Weights of a small image classifier.
Training: batches of 512, held-out accuracy 95%.
Rows from block 8 of a small image classifier, named by matrix and row number. Each number is 128 + 32 x the weight over its row's rms, rounded and kept within 0 to 255. All counts start at 0. Numbers have three digits each. After the name is the row's rms in percent of the matrix's.
After each channel's rows are labels from the 100 images, of 14848, where the channel reaches its highest value: "top examples" is what is common among them. Only what is clearly more common there than usual is listed. The data: retinal OCT scans (Kermany 2017). In brackets: how many of the 100.
# r30: branch 2 reduce pointwise conv (model.blocks.8.r3.0.weight, 64x256x1x1), inputs 128-191

r30.18 106:117231136168101136096172154158132066158103113091103154150148111159134093140139090147104096143105119080165110159140090121140135118100145136232113110115158118154164156119137154083123166106130110
top examples: finding: diabetic macular edema (34)

r30.36 102:161067091138127109097141177164191142149105112127171181117113127054131133127165184139133116090112138137156135179133139130115148134124180110097114095111139187126127098107093105152122154066093095
top examples: finding: choroidal neovascularization (95)

r30.2 100:140133175113099099121122166178133122141129099102148090138158146156093163127131146153123126136124140136125128042140103123136164163105093110120138123152187158090134135165189126099134068145124084
top examples: finding: choroidal neovascularization (94)

r30.45 094:108098071112116124119115112115162162110085146182110149094098137188079114130133133099124152071148136137116146134071113122118157119072069069109089209103106200157153163131121142129157145107115127
top examples: finding: choroidal neovascularization (72)

r30.25 093:127100099084115164173158097097154130140155103118152140155150062104159144136130176099093091153121151108109113070122129112113106125157135152069201188164134137124134115087149133152185147098112145
top examples: finding: normal (83)

r30.16 104:072178143169135123097175116170101128102090152141129138095110086131071077102156099109119125113184132123198093114176138131131137115127091131131149126108192132163106045149092117103117163175150114
top examples: finding: normal (100)

r30.34 108:192084145090127131088106164195171147110119129126131109112061144126110120115092102094119171075126177138151101131113150091110193126092069228081176138123153102176201118147137107108141142140148136
top examples: finding: choroidal neovascularization (78)

r30.40 092:090147121091148094146132148208100146108098082149154147154162145157101091102142117090145112146131081190099151107114049118101105167143136058084106150091079138113087122116124167145080189117105062
top examples: finding: normal (88)

r30.1 107:115132143121070150068118141157179090084094093097163119136156128140113107147100095123171111148148156134139150176153061108133154130165105120138160141106119137136099161137095183084052168077126132
top examples: finding: choroidal neovascularization (81)

r30.24 106:100100129111204144183142110162126091083108119156172141148094232058143131162126089081136124104128168108130128059103183098158158120078127109125102170118170113121155116163151125164166081148094166
top examples: finding: choroidal neovascularization (62)

r30.46 103:107121181164161134103031156124139070116139150089047122104145080123169068137120111115197138068139153112165121183166167097125111144152100116068128124142143138117128127152108085149119073102144106
top examples: finding: choroidal neovascularization (95)

r30.59 093:140109150173191062179167131089136139131140101083117126084126134198204122152127106112154154146133131187102124117094134127115113147076050106107141160125093133093138092135136177164091110140137087
top examples: finding: choroidal neovascularization (65); finding: drusen (35)

r30.57 095:136172156076097156097116183146055128067159144135068120112116139166195199138114099096125116204089110096187099132203104103175114195186163157122081115142111106156091157143152171184138117146072109
top examples: finding: normal (98)

r30.52 098:098130115056129203152148144085117116108094155181157037162158092097119093131131154097080094136082071089118110050115103127129115074082156146142153142120178121100113103201106082111112196170173136
top examples: finding: choroidal neovascularization (93)

r30.61 100:160066134088164103146095082091107137190125126122113074065106087127139113142113093108000124078143125092169101098143113159140111144109079136188196229116140136110155117098116123129138102130138121
top examples: finding: normal (78)

r30.30 105:146131112119154116112158129167165124167110103100159121056157170179073108182105100141207136059142136131102139094158156106141157108119111133116148104120165148079124130199118149142118211144151150
top examples: finding: diabetic macular edema (69)

r30.29 103:154157121185105107166153154097157176130155135159144134094170163139145191215154190107102092147169122089136127153078128095132099121098129180129109115118145110145137153137093134090129129116196128
top examples: finding: choroidal neovascularization (69)

r30.13 094:112118115165165134174132051091065106143135143163093151115121081070139064083103133188082142151132146134185149106096124105104144123090193181105094169118169100117176124111186129114101125150141173
top examples: finding: choroidal neovascularization (90)

r30.12 100:106244130117063137093186111155148136097156168127165179121122180138145115150100132143135126190126108104138133125153128174133145134151157131173124157134138133156087148131123172053086134156156141
top examples: finding: diabetic macular edema (71)

r30.48 100:158148112123177171131220104168128035154097110101151090172145131093164107146142120100088104070114121129048192117168155081125158114118127127134148176183138112077106107179084128172146085195133101
top examples: finding: choroidal neovascularization (74)

r30.28 089:162120080079142216117143134103134114025112113113120093143128134141134163112139205132091118097099131157106156082138096117155174152116155127109102132131093133115135158174056167151100128148094174
top examples: finding: choroidal neovascularization (97)

r30.26 097:159082116102135078127111088109143131137180115178113194129133155136172108120120109134104185193086139126139149163129188161141138126158117121151159110127103110130133122114090111144157151146106156
top examples: finding: choroidal neovascularization (84)

r30.44 096:141115162126144097095115106150148103078151142119156224118129128043148148080146183082138100076107155129142144138093108104120130097128125138142140142171107153135139108123125116214107087183150145
top examples: finding: choroidal neovascularization (73)

r30.4 094:163186104127106147124103114117118112098090073140098137157111130093089122128173122146085115101154128129120103154093079112047110167100096154108063186115074116110150124150090122127143074124154122
top examples: finding: choroidal neovascularization (97)

r30.0 099:108088132116104122136132148106158158153087138120040139102166173127167161121124211129032199130106140129102120142146107126152091160118134167096082085130089146119121171107122131141132104159158146
top examples: finding: normal (99)

r30.54 099:103126109149154118074171141178168173116124172205078119127193127057117119185110162150110134079190123141155117135149125129143129136090135135119102128082114059126131070158143108127199094098158140
top examples: finding: diabetic macular edema (40)

r30.37 102:104244161071169128123141150087141079055101083134132160118140142167192106115134164107126110151161155154178132130111133079093098139187161161126133119108077110148113148148119093186126211132124108
top examples: finding: normal (78)

r30.15 107:123127142192096101085125147062109137105125150106122110213132159136087147158128106124135129158130103099160137139125121124166176121101189176145143121179146155170155119107132145121105038139150094
top examples: finding: drusen (36)

r30.32 096:074104100132173106131104122130130148105085209128151158063160148109208147119042136106166142161129104131101123033101114134141155143159127144155182157175147137117077092130109115148047152176100192
top examples: finding: drusen (64)

r30.3 106:118198105132092130148131074170133153129158150081175206147123157145150097210129151114162138106178160141172114101130132080122146066065139105062105112127121084088080151074132076102130174128139127
top examples: finding: drusen (51)

r30.58 106:114098074165181124093146121093059100056102121173124053165146060065112184129134145114141094134153156122118103096096146096121121197182111104119067133095144194114159109189134100180101140176104128
top examples: finding: choroidal neovascularization (60); finding: drusen (40)