python train.py --model="image classifier" --depths=[5, 5, 5] --init="kaiming_normal"
Rows from block 12, named by matrix and row number. Each number is 128 + 24 x the weight over its row's rms, rounded and kept within 0 to 255. All counts start at 0. Numbers have three digits each. After the name is the row's rms in percent of the matrix's.
# b520: branch 3 second 3x3 conv (model.blocks.12.b5.2.0.weight, 128x128x3x3), inputs 0-4, a 3x3 kernel for each
b520.26 131:146141130136094145148121125116135138139141130120136120122123087132129112131136131108115126152165110117169096125135112145133082123133088
b520.27 085:056128200178104141154148117107131120120110147134155120151148090125108124130095143123152172129101121114140142120112163135140116130137135
b520.28 093:105128168131151132133110101095197065089194087122106153161101177166099165179118124127165191154075095117091137103132144121108121131129120
b520.29 100:107075096148093077161126131122117158092120136147163165172115106143117139136154152090164097137198086112137105147114095158117099123119125
b520.30 087:109175126123108107126082123156207094194108175051138160114131144131139111135154123125146134076151126156080157144151147151105091108132118
b520.31 095:118121117126152181140134166129124129153132133114121118139141139092157119154134106155131104103129088099140176111116129127123110153108070
b520.32 091:148142169112143171131128097109127141044193106163133137144108121107099114104157138167147126127100126130141114135139094118153132140154111
b520.33 085:099105123147197127126130126141083161188199095092123161139137144159162130110122090096175132101136149126106139127110118110153182142099095
b520.34 092:104140151090111183123089129114133102118133126134148112121115097133146138125097114140142098123108133140127143144135129105093131149134117
b520.35 104:120135159140116128123132166136146127159130151119104125130156137111151154119157138104120161170168120104128119111101126127124114132131145
b520.36 092:139167128140124128130152166122196103160119148100134130138132135137129143112129150119143155114140159116128132102156193116129135136133152
b520.37 090:103163142109111115116142139074255103092099130165124129115142118140146133121112104152119175177112111100058123100107116132112121134129138
b520.38 100:099133116166174126137125111077105156203168096104156140130141137176129129108126125185166114147118120075084135130147095116147131131127120
b520.39 087:125144139138135122091082133164110120201098141087161130129134089139137111147140120101134081111137128117120150110107136175133121120109121
b520.40 087:115125137099164137144121123132097125125203112138134129132110159121134141129121116141119126098062113140143067152125110113147170097113116
b520.41 104:124159120130129111119121115120205095104104142129114119130137111166123116173156127115104135087126115101099114084140154099115131100104109
b520.42 112:133144177107119148121139159130100126130149123104136132122152136142123129148139123142138147120126122121116172107131167120135143141129142
b520.43 087:123145101121151085109118102154184092111212113114091127146089118106126162115141117166174171114078133121110147128161134120149130116104104
b520.44 113:121158172082121153133122145133129134157121118125142129105151122117155124083150138068128126107132145113133173099108127141119114121121090
b520.45 093:178132121145095136140109146151152108179139132102142111121173135107123130104135134141145087144132135102125093136116103118133141133129143
b520.46 120:109172136108144115111123104135084145133139130125115146108142102154156154120104173108148149087134115140130085145161093109150069110124114
b520.47 104:154143103127109142142134128161135109103129141115115112132151119116121103110133143092104122120114119117133139118162141145145139154119108
b520.48 106:120148154088142120102125122099144123162120125143116127122119113147150111124111137108122059144153092116145124113146134127124118132112122
b520.49 109:115131097119153132103105172151137118113107127094096123115141133077124119089105118119131134108129162126110116101140117112110140150136165
b520.50 086:128131107115104111099176127139108148110096117155154129115147126116098100159091129143089128129116141144114169117139094130121149126132166
b520.51 084:114109113171121137129111134145157093201058165138121139127138161106139120113161157117131152118145139190149200121115167146158155086108101
b520.52 103:115135122132121103175142113103111129122161134138101142148086131121101127137126130152129132112120156127168167120131129104134100146142119
b520.53 083:106130140075119158124165087122163143127117144129157154134099115130118130102123113108067133133094122103129161092141130161138087140133094
b520.54 127:140112129134137139098127137113083131132128110124162139144099084137131134167146151149130128175115071109114108125099124121129152124128120
b520.55 105:119118129120139116097113139124142150124117130121131129147141106144129119118149147170148136178111113101095100130117094109091136132135142
b520.56 121:132106101156118114159143119128114141133120142129136141167146128160140117169162117113150154142155102125161106138097117135132105122155107
b520.57 086:117136154112157155140106102086125139157219089078109186104118132119121129129114119081092150151144117128095096101097135105156162149095120
b520.58 101:121125095116116082125124141133178101101172113138114131119132120115129107127110137085142201156137127132139136128162131150102105145149172
b520.59 116:114132190107122195088116166131129148175060140111149138156109147153114113131109112100134177111143144148143084157097165148109136127105103
b520.60 097:114124150084112168087131205100116159121117125084130127147086108102127124129141085134185087167184155122122109117128160129111153133102153
b520.61 105:111124123092135151115135145144142131138119146159114121149171138137122088107094139119114180107153177172133133119141146122105109133139143
b520.62 094:110129113142149143147108175136127114144117124093118109158146116118135129131109138133170145115145130124185141120126166114113126135134148
b520.63 107:158129107166124114144087101110115136152113123113153145095128117112128105119146081063083146134146175128134156115141136168108113142121138
b520.64 117:144100133110129117097152132131111151131134133155094141122101121135168113111126116091094076085201207100139160148165170127141128118129141
b520.65 097:109133144123117113133114076140112115119130133106115115109141143125148140129109118085113096109120098115115116102133146119134119116139074
b520.66 098:100147138166151104122139129079124140214070127086143144120118137113138131131127164095139146069167138110108128114151114139125107093121128
b520.67 084:089101120101139142148125148114160147116140124121110139148129111169132145112140115145114112141077111108148181095145096084104115117144174
b520.68 092:120140146126144160150110157103136126151122133097137126084176118104128141128109126070153125110105136126146136085123111109124136146139129
b520.69 092:139100143121130151096144204129088121138115099152167117137091191130098120159118124107124144134121116150096096102088156133123154129127169
b520.70 100:116134098142135108181122109098151115087213097113093151153142135125124121132140148136155177124145162121119101119116112110134126131109117
b520.71 116:111141111138111136149119110146135123103131125094121131135139139155106104136128127094113176139117116135155127127134115157133114131120139
b520.72 090:130102144132134114128129119157133149105159136112102112089130141106096118133140188097167102115147110118149101137125132102150172113094111
b520.73 089:136101131133155142099154163121115142127079132161128140168128129142128120143150131161127159184125126136096102130118110104098112130127122
b520.74 116:132117107174142104121100116148130135155151128141140145142135108135129117141166141146165164153107126088098136123109093107113152142141126
b520.75 090:135133150124117180121144171197123119113123146121118120147124109123123137147153166078155089136166154129091134153110138116105147125139150
b520.76 089:103133139090177162135112120097191105097219112109095136118138114140143140160117148096135158175110120126149116112147144110131141133111077
b520.77 103:119149158119122109150136062124139123130118130141124125139108117090100136130142143121128104107114131173162138115144152119130127127126119
b520.78 083:141100129140102087163126132094146141119125112153134107145120146104121150144133079127143153105122107087140132133096137142094104135123167
b520.79 093:136128116141126121114125107127193111103142110147108131125128111125139141137111147174117111140107136099118150097157160125140122109137138
b520.80 125:118129136137128154172146155132110125108132123147152150111137112136121149120126093111152114134137108111124151111122131140141121160128101
b520.81 098:111095156138130134131098116126129113119139132125120114148151143110115125136123099084124142111128101089145161097135170144148123153144106
b520.82 093:111115184090144166115104141138096144061204084159077140112143153144122116148121110076125166121104177081088125144119115092126128096130116
b520.83 099:117117099127134132120156128115144147181106131100132136147172137130117121108120135111138116113117147108112132120096094089123134151127131