Rows from block 3 of a small image classifier, named by matrix and row number. Rows with one number belong to one channel. Each number is 200 + 40 x the weight over its row's rms, rounded and kept within 0 to 999. All counts start at 0.
After each channel's rows are labels from the 100 images, of 14848, where the channel reaches its highest value: "strongest on" is what is common among them. Only what is clearly more common there than usual is listed. The data: retinal OCT scans (Kermany 2017).
# r30: branch 2 reduce pointwise conv (model.blocks.3.r3.0.weight, 32x128x1x1), inputs 0-63
# b30: branch 2 3x3 conv (model.blocks.3.b3.0.weight, 48x32x3x3, transposed, each kernel summed), outputs 0-47

r30.22,206,217,174,174,189,205,163,284,176,174,155,154,119,147,197,209,244,205,200,174,230,175,208,278,304,267,199,215,269,265,167,145,195,180,192,233,237,228,210,181,209,198,229,231,110,202,249,177,183,237,194,219,170,218,230,250,168,300,173,281,165,189,194,219
b30.22,211,228,178,165,151,142,195,198,254,159,246,197,184,151,153,196,228,220,201,249,243,213,194,216,268,279,278,124,194,196,237,183,205,115,165,187,205,257,221,118,196,164,259,189,166,180,174,208
strongest on: finding: drusen

r30.30,157,343,242,133,217,215,266,216,152,194,197,174,136,190,162,188,146,164,256,256,172,180,149,159,222,215,126,241,160,159,202,156,147,225,197,267,168,172,238,242,182,180,182,184,201,181,209,182,211,198,252,156,123,269,168,218,235,204,174,181,186,182,114,171
b30.30,234,252,189,195,251,277,197,218,162,184,226,200,206,194,143,170,146,162,206,191,212,168,201,126,149,227,171,239,107,174,161,167,252,218,204,238,261,195,187,216,139,175,230,219,286,173,274,233
strongest on: finding: choroidal neovascularization

r30.0,256,212,252,157,235,151,143,193,236,157,264,231,182,163,149,143,270,158,201,216,189,169,197,257,136,121,171,174,154,192,214,207,181,168,221,256,196,242,172,182,227,186,149,202,189,138,223,211,248,193,257,164,169,212,205,145,233,129,226,254,176,250,212,298
b30.0,168,216,193,208,175,115,180,192,214,181,64,169,172,155,192,135,173,187,188,153,156,256,207,185,208,132,229,157,222,211,201,278,152,176,173,191,237,240,203,198,171,216,207,149,191,223,133,162
strongest on: finding: diabetic macular edema

r30.10,230,256,226,192,123,161,198,168,136,224,183,157,203,204,135,99,235,139,232,268,205,198,120,110,229,80,235,177,215,187,162,203,179,195,147,206,205,117,323,189,169,230,183,169,140,218,125,211,185,194,249,178,149,174,230,232,188,206,200,214,265,146,210,147
b30.10,219,180,222,196,163,259,214,257,129,210,181,195,288,125,221,277,185,145,255,153,223,192,176,181,226,140,193,259,170,212,185,177,227,212,240,164,186,210,255,230,249,204,229,184,227,184,211,298
strongest on: finding: drusen

r30.23,200,195,150,205,298,152,197,217,152,142,190,147,147,154,204,156,213,226,217,112,262,324,279,208,141,157,157,161,165,158,187,176,179,167,239,209,187,252,235,142,190,163,186,177,177,236,189,224,244,207,154,180,229,258,159,193,136,188,165,197,136,204,157,202
b30.23,226,245,283,282,253,200,226,143,146,197,206,191,219,200,172,187,185,258,197,205,153,187,182,271,88,191,192,207,217,217,194,181,291,169,190,145,227,191,193,263,166,223,240,240,228,163,206,185
strongest on: finding: drusen

r30.24,204,231,166,202,199,148,189,203,179,258,179,160,183,143,99,225,214,154,106,225,185,268,198,178,146,182,187,247,159,135,312,202,204,162,169,215,178,191,218,151,170,129,154,195,136,182,221,200,154,248,141,137,149,169,150,215,166,243,223,237,190,201,137,208
b30.24,157,218,185,257,177,262,255,229,172,219,150,147,213,192,153,177,192,105,222,169,170,142,185,227,253,190,204,224,153,199,198,234,263,207,284,149,213,127,175,188,270,241,233,233,223,182,167,181
strongest on: finding: drusen

r30.15,194,182,201,223,240,247,162,244,207,200,278,257,222,215,159,179,149,129,176,204,138,203,212,266,208,220,192,178,229,176,259,204,200,220,186,194,278,172,206,209,172,130,218,170,221,247,234,144,232,228,176,195,251,208,159,229,203,300,238,205,143,212,249,131
b30.15,171,147,227,111,190,224,224,195,160,171,136,176,175,182,196,210,163,222,168,170,257,242,204,128,159,244,223,230,262,187,214,232,197,277,131,148,201,233,196,197,284,152,214,160,242,152,200,233
strongest on: finding: diabetic macular edema

r30.16,236,155,209,254,256,211,133,210,242,226,209,204,231,218,209,285,253,224,171,153,308,234,193,144,274,190,289,282,246,258,152,187,187,134,198,148,213,168,194,166,177,221,252,220,252,190,288,173,277,196,187,147,174,204,199,263,180,168,261,208,196,219,172,161
b30.16,245,135,224,173,184,228,193,172,207,201,261,237,201,215,206,274,263,247,165,102,199,225,178,153,208,210,225,236,138,204,245,145,243,259,181,204,147,137,164,169,183,172,189,217,128,151,179,227
strongest on: finding: drusen

r30.1,162,200,328,242,214,206,243,182,192,243,185,222,223,278,125,201,266,202,194,265,145,140,226,234,191,115,245,170,201,212,226,195,222,173,261,181,234,225,171,242,129,142,178,174,209,205,133,242,215,236,144,189,233,181,194,170,152,207,175,133,232,255,163,187
b30.1,207,193,243,142,165,275,176,243,212,231,253,208,152,173,145,151,242,195,200,275,148,121,201,214,185,151,267,172,188,221,176,201,174,219,175,130,282,215,242,185,264,213,218,209,193,223,196,142
strongest on: finding: diabetic macular edema

r30.27,165,157,207,122,276,174,166,213,179,201,127,172,251,200,222,167,222,220,216,198,116,284,182,151,178,174,168,185,209,219,226,156,124,146,211,193,188,158,201,203,211,138,143,224,221,229,178,272,256,234,159,180,219,254,193,178,214,329,195,181,212,147,251,208
b30.27,169,265,123,203,258,248,197,249,198,235,208,204,168,191,161,272,160,182,188,230,208,132,256,273,268,194,122,260,225,246,199,171,187,248,205,190,169,216,186,165,228,152,177,257,210,206,159,179
strongest on: finding: drusen

r30.8,150,250,238,190,169,223,211,150,264,212,306,233,253,232,172,258,198,134,184,229,180,149,122,262,179,135,192,138,192,213,183,162,220,163,278,204,214,270,184,228,86,214,278,152,235,253,139,173,191,225,246,186,160,211,224,234,257,197,208,242,233,131,187,196
b30.8,178,213,152,212,155,228,194,180,194,197,191,257,235,219,223,209,149,181,196,178,223,244,188,168,214,149,242,187,186,151,198,210,234,131,219,210,301,261,186,230,295,206,236,124,207,308,218,227
strongest on: finding: choroidal neovascularization; finding: diabetic macular edema