From a checkpoint of a small image classifier: trained on retinal OCT scans (Kermany 2017).
Rows from block 8, named by matrix and row number. Each number is 128 + 24 x the weight over its row's rms, rounded and kept within 0 to 255. All counts start at 0. Numbers have three digits each. After the name is the row's rms in percent of the matrix's.
# b500: branch 3 reduce pointwise conv (model.blocks.8.b5.0.0.weight, 32x256x1x1), inputs 128-191
b500.0 108:117065119120158112135146099154115118094087128128145162149141122101127106145106154113128156098097186110111146107162133108142136111142117120133132124130090169113164124136167126172151148155131153
b500.1 097:130095124103144125127095150138113098088134090150137108164113160113134139111133133126098103130089146110133148140139184118144108095141155187115124152134124094104192095140146132155106106133125139
b500.2 092:130113119128121141161143159149143157136094105123151168121163162102100133131134191135118122137106139102105131126098121108134137110146120151078134147122124105103142126154110107116131128115133166
b500.3 105:156092101151112172170121166137128161131116141117187114152148120129114142128111115151110125147114133169100108106092114098098128076130115099065120144132117116141127158134125118112119126104160134
b500.4 096:096121114118144104098130168115140099086099113084115117109171133078117139140152162132130103115124188119146114130111113075148126084122100148113115153119101125124154128172154128184116087101136107
b500.5 096:198141111142154111160122172129118123126127144118140130127167111106169152137117125137165133139164120113140091162115120145137143166117135139166165124122151128129166098147107150163108142126135134
b500.6 112:125154124138127153109118147127132084148083112104162142139116077117092179142130134113169153150164131128120140145073111135168129176145107113145141108104134113097132149131088158101137087147124089
b500.7 106:107136127120119118093128146164107107106122139096143100106134149122152187124114125127161128135145148110130140137114167109150135133114126100136151100155093113137165096134125151161118107183127120
b500.8 092:147125122131116127146121140111137122143146183141201174113125135150117200144097169124146114136111114126109163141110149120162149128109119125127122127139136146139129143142106125115114118155140135
b500.9 103:109079129107136137116174148118149161112112138145142144078116191133133131109150133124138118110097164184129132116112148141136137122155087124115114133121093139090106145142134104118144196121101161
b500.10 108:144137127154127159127109152125119135119120128123101124158131138131100114118084086136130145131064124131131111108175149089116140112113130152100113126133127148123128100158157146117135094166087133
b500.11 088:170164132152115141162145177122145152125164158139155111143140129118136132129155153132122129136127089124096097210135151102133121133114111102094076133156144131124126122118121116110128134137111143
b500.12 101:102157184132110147120121135123112112112101156112136135079149113163166097109110149112172151109130113178176112122113167181115171122173150098125162118111104118135143108142133117105162174165138135
b500.13 086:136141152142126155111138122125125142139150156092190082113113155133125107115110128150122109132126113130120134145146139117148118100148148113103125139132157132162078119123141113156161124160140126
b500.14 098:147084136130108127118124122115106148149117098139124084125136155129116079148116134102144103127116110123128150119102139099083117119176141107110092126135116177139149144163139140170118169136110168
b500.15 098:130116132131086111115082144107111127116124103135147131135090083134112189133121125142177113115117129119157117137119132115121119164107137162105157144140102125127129102145122140114095102094163150
b500.16 114:132103151139121129171133106111109148077126151094117142122153184145131148119129097116080110113132137122156105100138150111105191105157126077163111133150101107180102133121120134146115188145128131
b500.17 092:129140124133081101099112119188163159112129126170118150101133176154084141123125086154158169133143149142066132098145163124150126117176151147094114152098150127179123139126124176130180148146107097
b500.18 095:112140116124116137142081097127108141116095145123121119120146166124121142140084168140137118135139141117125111113084112124122151097183134128068140113119127130142098103168124148167122132106137153
b500.19 096:146104138110119153132179137132144141088140103174095118149125118094113143114148121110095156124158107129119156118141115108133132095132124125110125125130114134138142115128152113120150140122081102
b500.20 106:105131119160132132130148145107124191107141146123122131160107186120151097143123149142149199103141101090088131076091112143114136122113147141109146119167075094151111129128144137115129157124096106
b500.21 093:137177111150119145098080132131132097107117102110115100157152096113117147107142134141132127128090156088154122118135092116123132109128144138144141090117157095139139099158125174115124119152144167
b500.22 097:174103123156124118140168141161102129118085133129128116147124125130107119115117095098107123143098112177144152164136104176130161139132102107138124148107100114149145137132145177124130159170162130
b500.23 100:127138141111153121132099108130125155131143102123110166138126124077115119126074072150135161136140131113110135071125185096086163111137127126087159147098157097128101093081133061132110113117116089
b500.24 101:085107138110140111100113115117127105116145110100108089120121110122119100160138123119153146100188122132126148113150144132126109120149145107158146100140128134110100123116139126114109108129123107
b500.25 104:160155104142117094124137128121102149111090131134091094143148132054126120095081150138117116153113116118145113146133115117123103177109190115099094147105150176141097122137137138092140115156152135
b500.26 114:175165120158103132142110163149129128135128113121159109123110083159148170116129087127187139142095142129096132147101110105112145140121119107119137112112178144175122163152141167125147131133123091
b500.27 105:151143146153103116109138140124143203101104122103139107090128122131084117137120097131092120133137144121131118139136103125110146102130130119166117167141112125108156091185154134162130157168084145
b500.28 102:074094118125129098128146157124160189139156114142107135141087164154110105158101158121104164117128122157127124102106115133136164113121118124138100138097132122151128139115067124097114203162183148
b500.29 099:172141146134116090136111121103126100149160115128138079132109133136152142112098173117107129125136173112183156092106137147137177071104143162144183101143145077136158122141138134147108122078155111
b500.30 088:114164147109122105161102112114151136166149156147111158124097127114108096157108145135104169140113151118178102141135096100113128166112159163177105133131109135128161090120104098110123122118129127
b500.31 098:176100144081116114100090162112145131139161132110075183106091144111138107139157160189114130113106079150147149098117111144142127134121165115117121145086136130129121135153109132107111123107103145