{"train_examples": 49215, "num_classes": 4, "norm": "batchnorm", "widths": [128, 256, 512], "label_smoothing": 0.2, "init": "kaiming_normal", "beta2": 0.999}
Rows from block 2, named by matrix and row number. Each number is 200 + 30 x the weight over its row's rms, rounded and kept within 0 to 999. All counts start at 0.
# bp10: pool branch pointwise conv (model.blocks.2.bp.1.0.weight, 16x128x1x1), inputs 64-127
bp10.0,172,205,213,207,186,190,200,193,174,155,138,181,231,227,168,227,185,144,192,225,217,243,227,199,259,183,212,220,242,206,199,212,185,230,209,185,217,227,193,228,175,227,185,203,186,191,198,211,249,278,203,228,253,166,241,216,195,180,224,198,192,215,208,180
bp10.1,195,180,189,183,215,225,190,249,242,168,171,160,191,182,213,205,207,181,177,250,189,209,211,198,241,152,207,199,181,205,198,214,154,190,213,186,216,165,240,249,207,216,230,229,127,253,211,217,172,176,175,203,174,251,215,183,209,172,201,183,209,154,210,236
bp10.2,192,217,244,202,173,209,166,251,183,202,182,239,192,197,225,225,193,243,197,209,188,178,175,227,185,207,236,204,185,231,174,193,151,171,158,229,149,229,223,209,222,181,183,183,235,168,176,174,211,243,183,195,221,156,209,167,222,162,197,213,219,150,223,191
bp10.3,225,164,232,218,210,166,228,174,237,237,247,299,191,203,184,202,173,166,138,192,176,214,219,189,203,198,174,198,186,172,172,195,227,165,180,193,221,198,159,235,193,172,215,162,209,224,215,210,178,209,165,220,196,226,208,259,166,209,176,147,215,173,182,206
bp10.4,193,225,159,245,147,188,234,255,163,252,146,161,191,201,159,223,263,237,141,210,263,141,203,181,166,214,203,190,183,199,204,164,189,182,189,189,177,223,209,163,221,244,207,181,197,226,182,178,192,239,215,183,190,220,192,182,201,238,218,243,185,193,183,198
bp10.5,177,188,238,140,184,224,162,235,190,195,143,187,242,181,173,175,178,192,159,184,171,209,202,174,185,221,214,200,184,178,222,197,193,196,194,153,157,198,179,232,192,206,168,154,183,199,188,178,192,176,179,225,186,173,263,219,246,170,166,198,202,163,219,228
bp10.6,171,129,162,226,172,128,198,153,212,185,189,245,202,248,151,213,216,213,230,155,191,186,156,160,208,237,217,236,210,219,206,226,206,214,203,214,213,226,216,166,254,174,235,187,190,187,192,221,233,213,227,178,225,202,159,214,111,233,233,182,215,162,229,167
bp10.7,224,162,212,180,106,196,189,170,182,226,160,138,209,210,206,244,232,204,184,216,228,177,157,187,218,210,157,253,205,194,207,207,204,224,201,229,193,211,157,207,240,211,179,181,217,213,196,136,152,172,196,234,219,210,241,235,170,179,173,233,238,137,209,180
bp10.8,191,144,328,241,201,170,169,234,218,213,246,192,186,257,235,200,202,156,169,200,202,197,179,182,262,194,186,187,188,189,189,179,178,256,183,212,178,184,192,221,182,195,152,165,217,182,210,224,189,229,203,189,201,213,186,220,185,221,234,207,216,162,201,167
bp10.9,218,257,248,202,222,222,212,206,196,223,171,154,183,144,192,189,177,206,179,211,201,188,224,236,183,159,187,185,156,220,209,222,237,204,231,199,214,232,109,222,190,191,135,202,188,178,185,193,239,230,228,192,159,222,203,193,170,201,190,194,151,202,178,217
bp10.10,182,215,204,200,240,216,200,143,200,203,208,161,196,185,165,210,256,192,210,206,142,211,176,156,202,260,150,196,240,168,184,161,180,301,220,204,173,174,219,196,219,156,152,171,184,221,186,210,222,172,199,206,256,240,199,161,177,174,167,197,231,216,224,217
bp10.11,164,207,217,202,185,175,184,209,173,193,210,183,267,224,200,207,218,188,223,206,190,215,213,146,170,211,265,132,187,180,180,188,140,211,150,151,211,218,199,138,179,166,194,126,174,193,191,262,186,173,168,235,150,159,220,259,173,231,229,211,235,186,225,202
bp10.12,258,181,216,242,242,176,183,243,216,263,179,176,231,219,242,192,217,185,216,219,191,196,162,206,188,191,193,145,187,222,215,206,202,226,200,166,175,187,197,192,173,187,197,217,239,217,222,185,194,184,219,206,122,200,206,142,148,241,192,217,221,172,202,208
bp10.13,237,238,215,202,189,183,173,158,223,221,189,213,197,174,189,197,241,176,188,193,211,213,215,200,226,239,175,184,225,187,263,182,170,209,220,188,174,233,154,240,174,163,202,189,191,215,198,133,220,179,236,225,228,207,198,198,178,205,167,189,211,181,235,213
bp10.14,205,258,137,195,222,138,171,238,145,220,190,176,188,251,254,221,196,182,183,205,252,184,213,246,158,196,279,236,209,212,186,219,193,145,225,202,223,166,194,196,201,197,215,223,153,216,209,230,221,234,200,197,198,212,180,255,190,211,254,217,211,198,172,239
bp10.15,263,145,161,149,174,193,193,182,224,153,240,205,187,229,200,157,152,165,191,181,174,134,186,236,226,182,203,187,239,188,174,166,240,236,210,184,242,226,202,180,209,193,162,212,224,240,171,173,201,184,190,205,218,194,183,202,172,228,241,174,212,271,204,252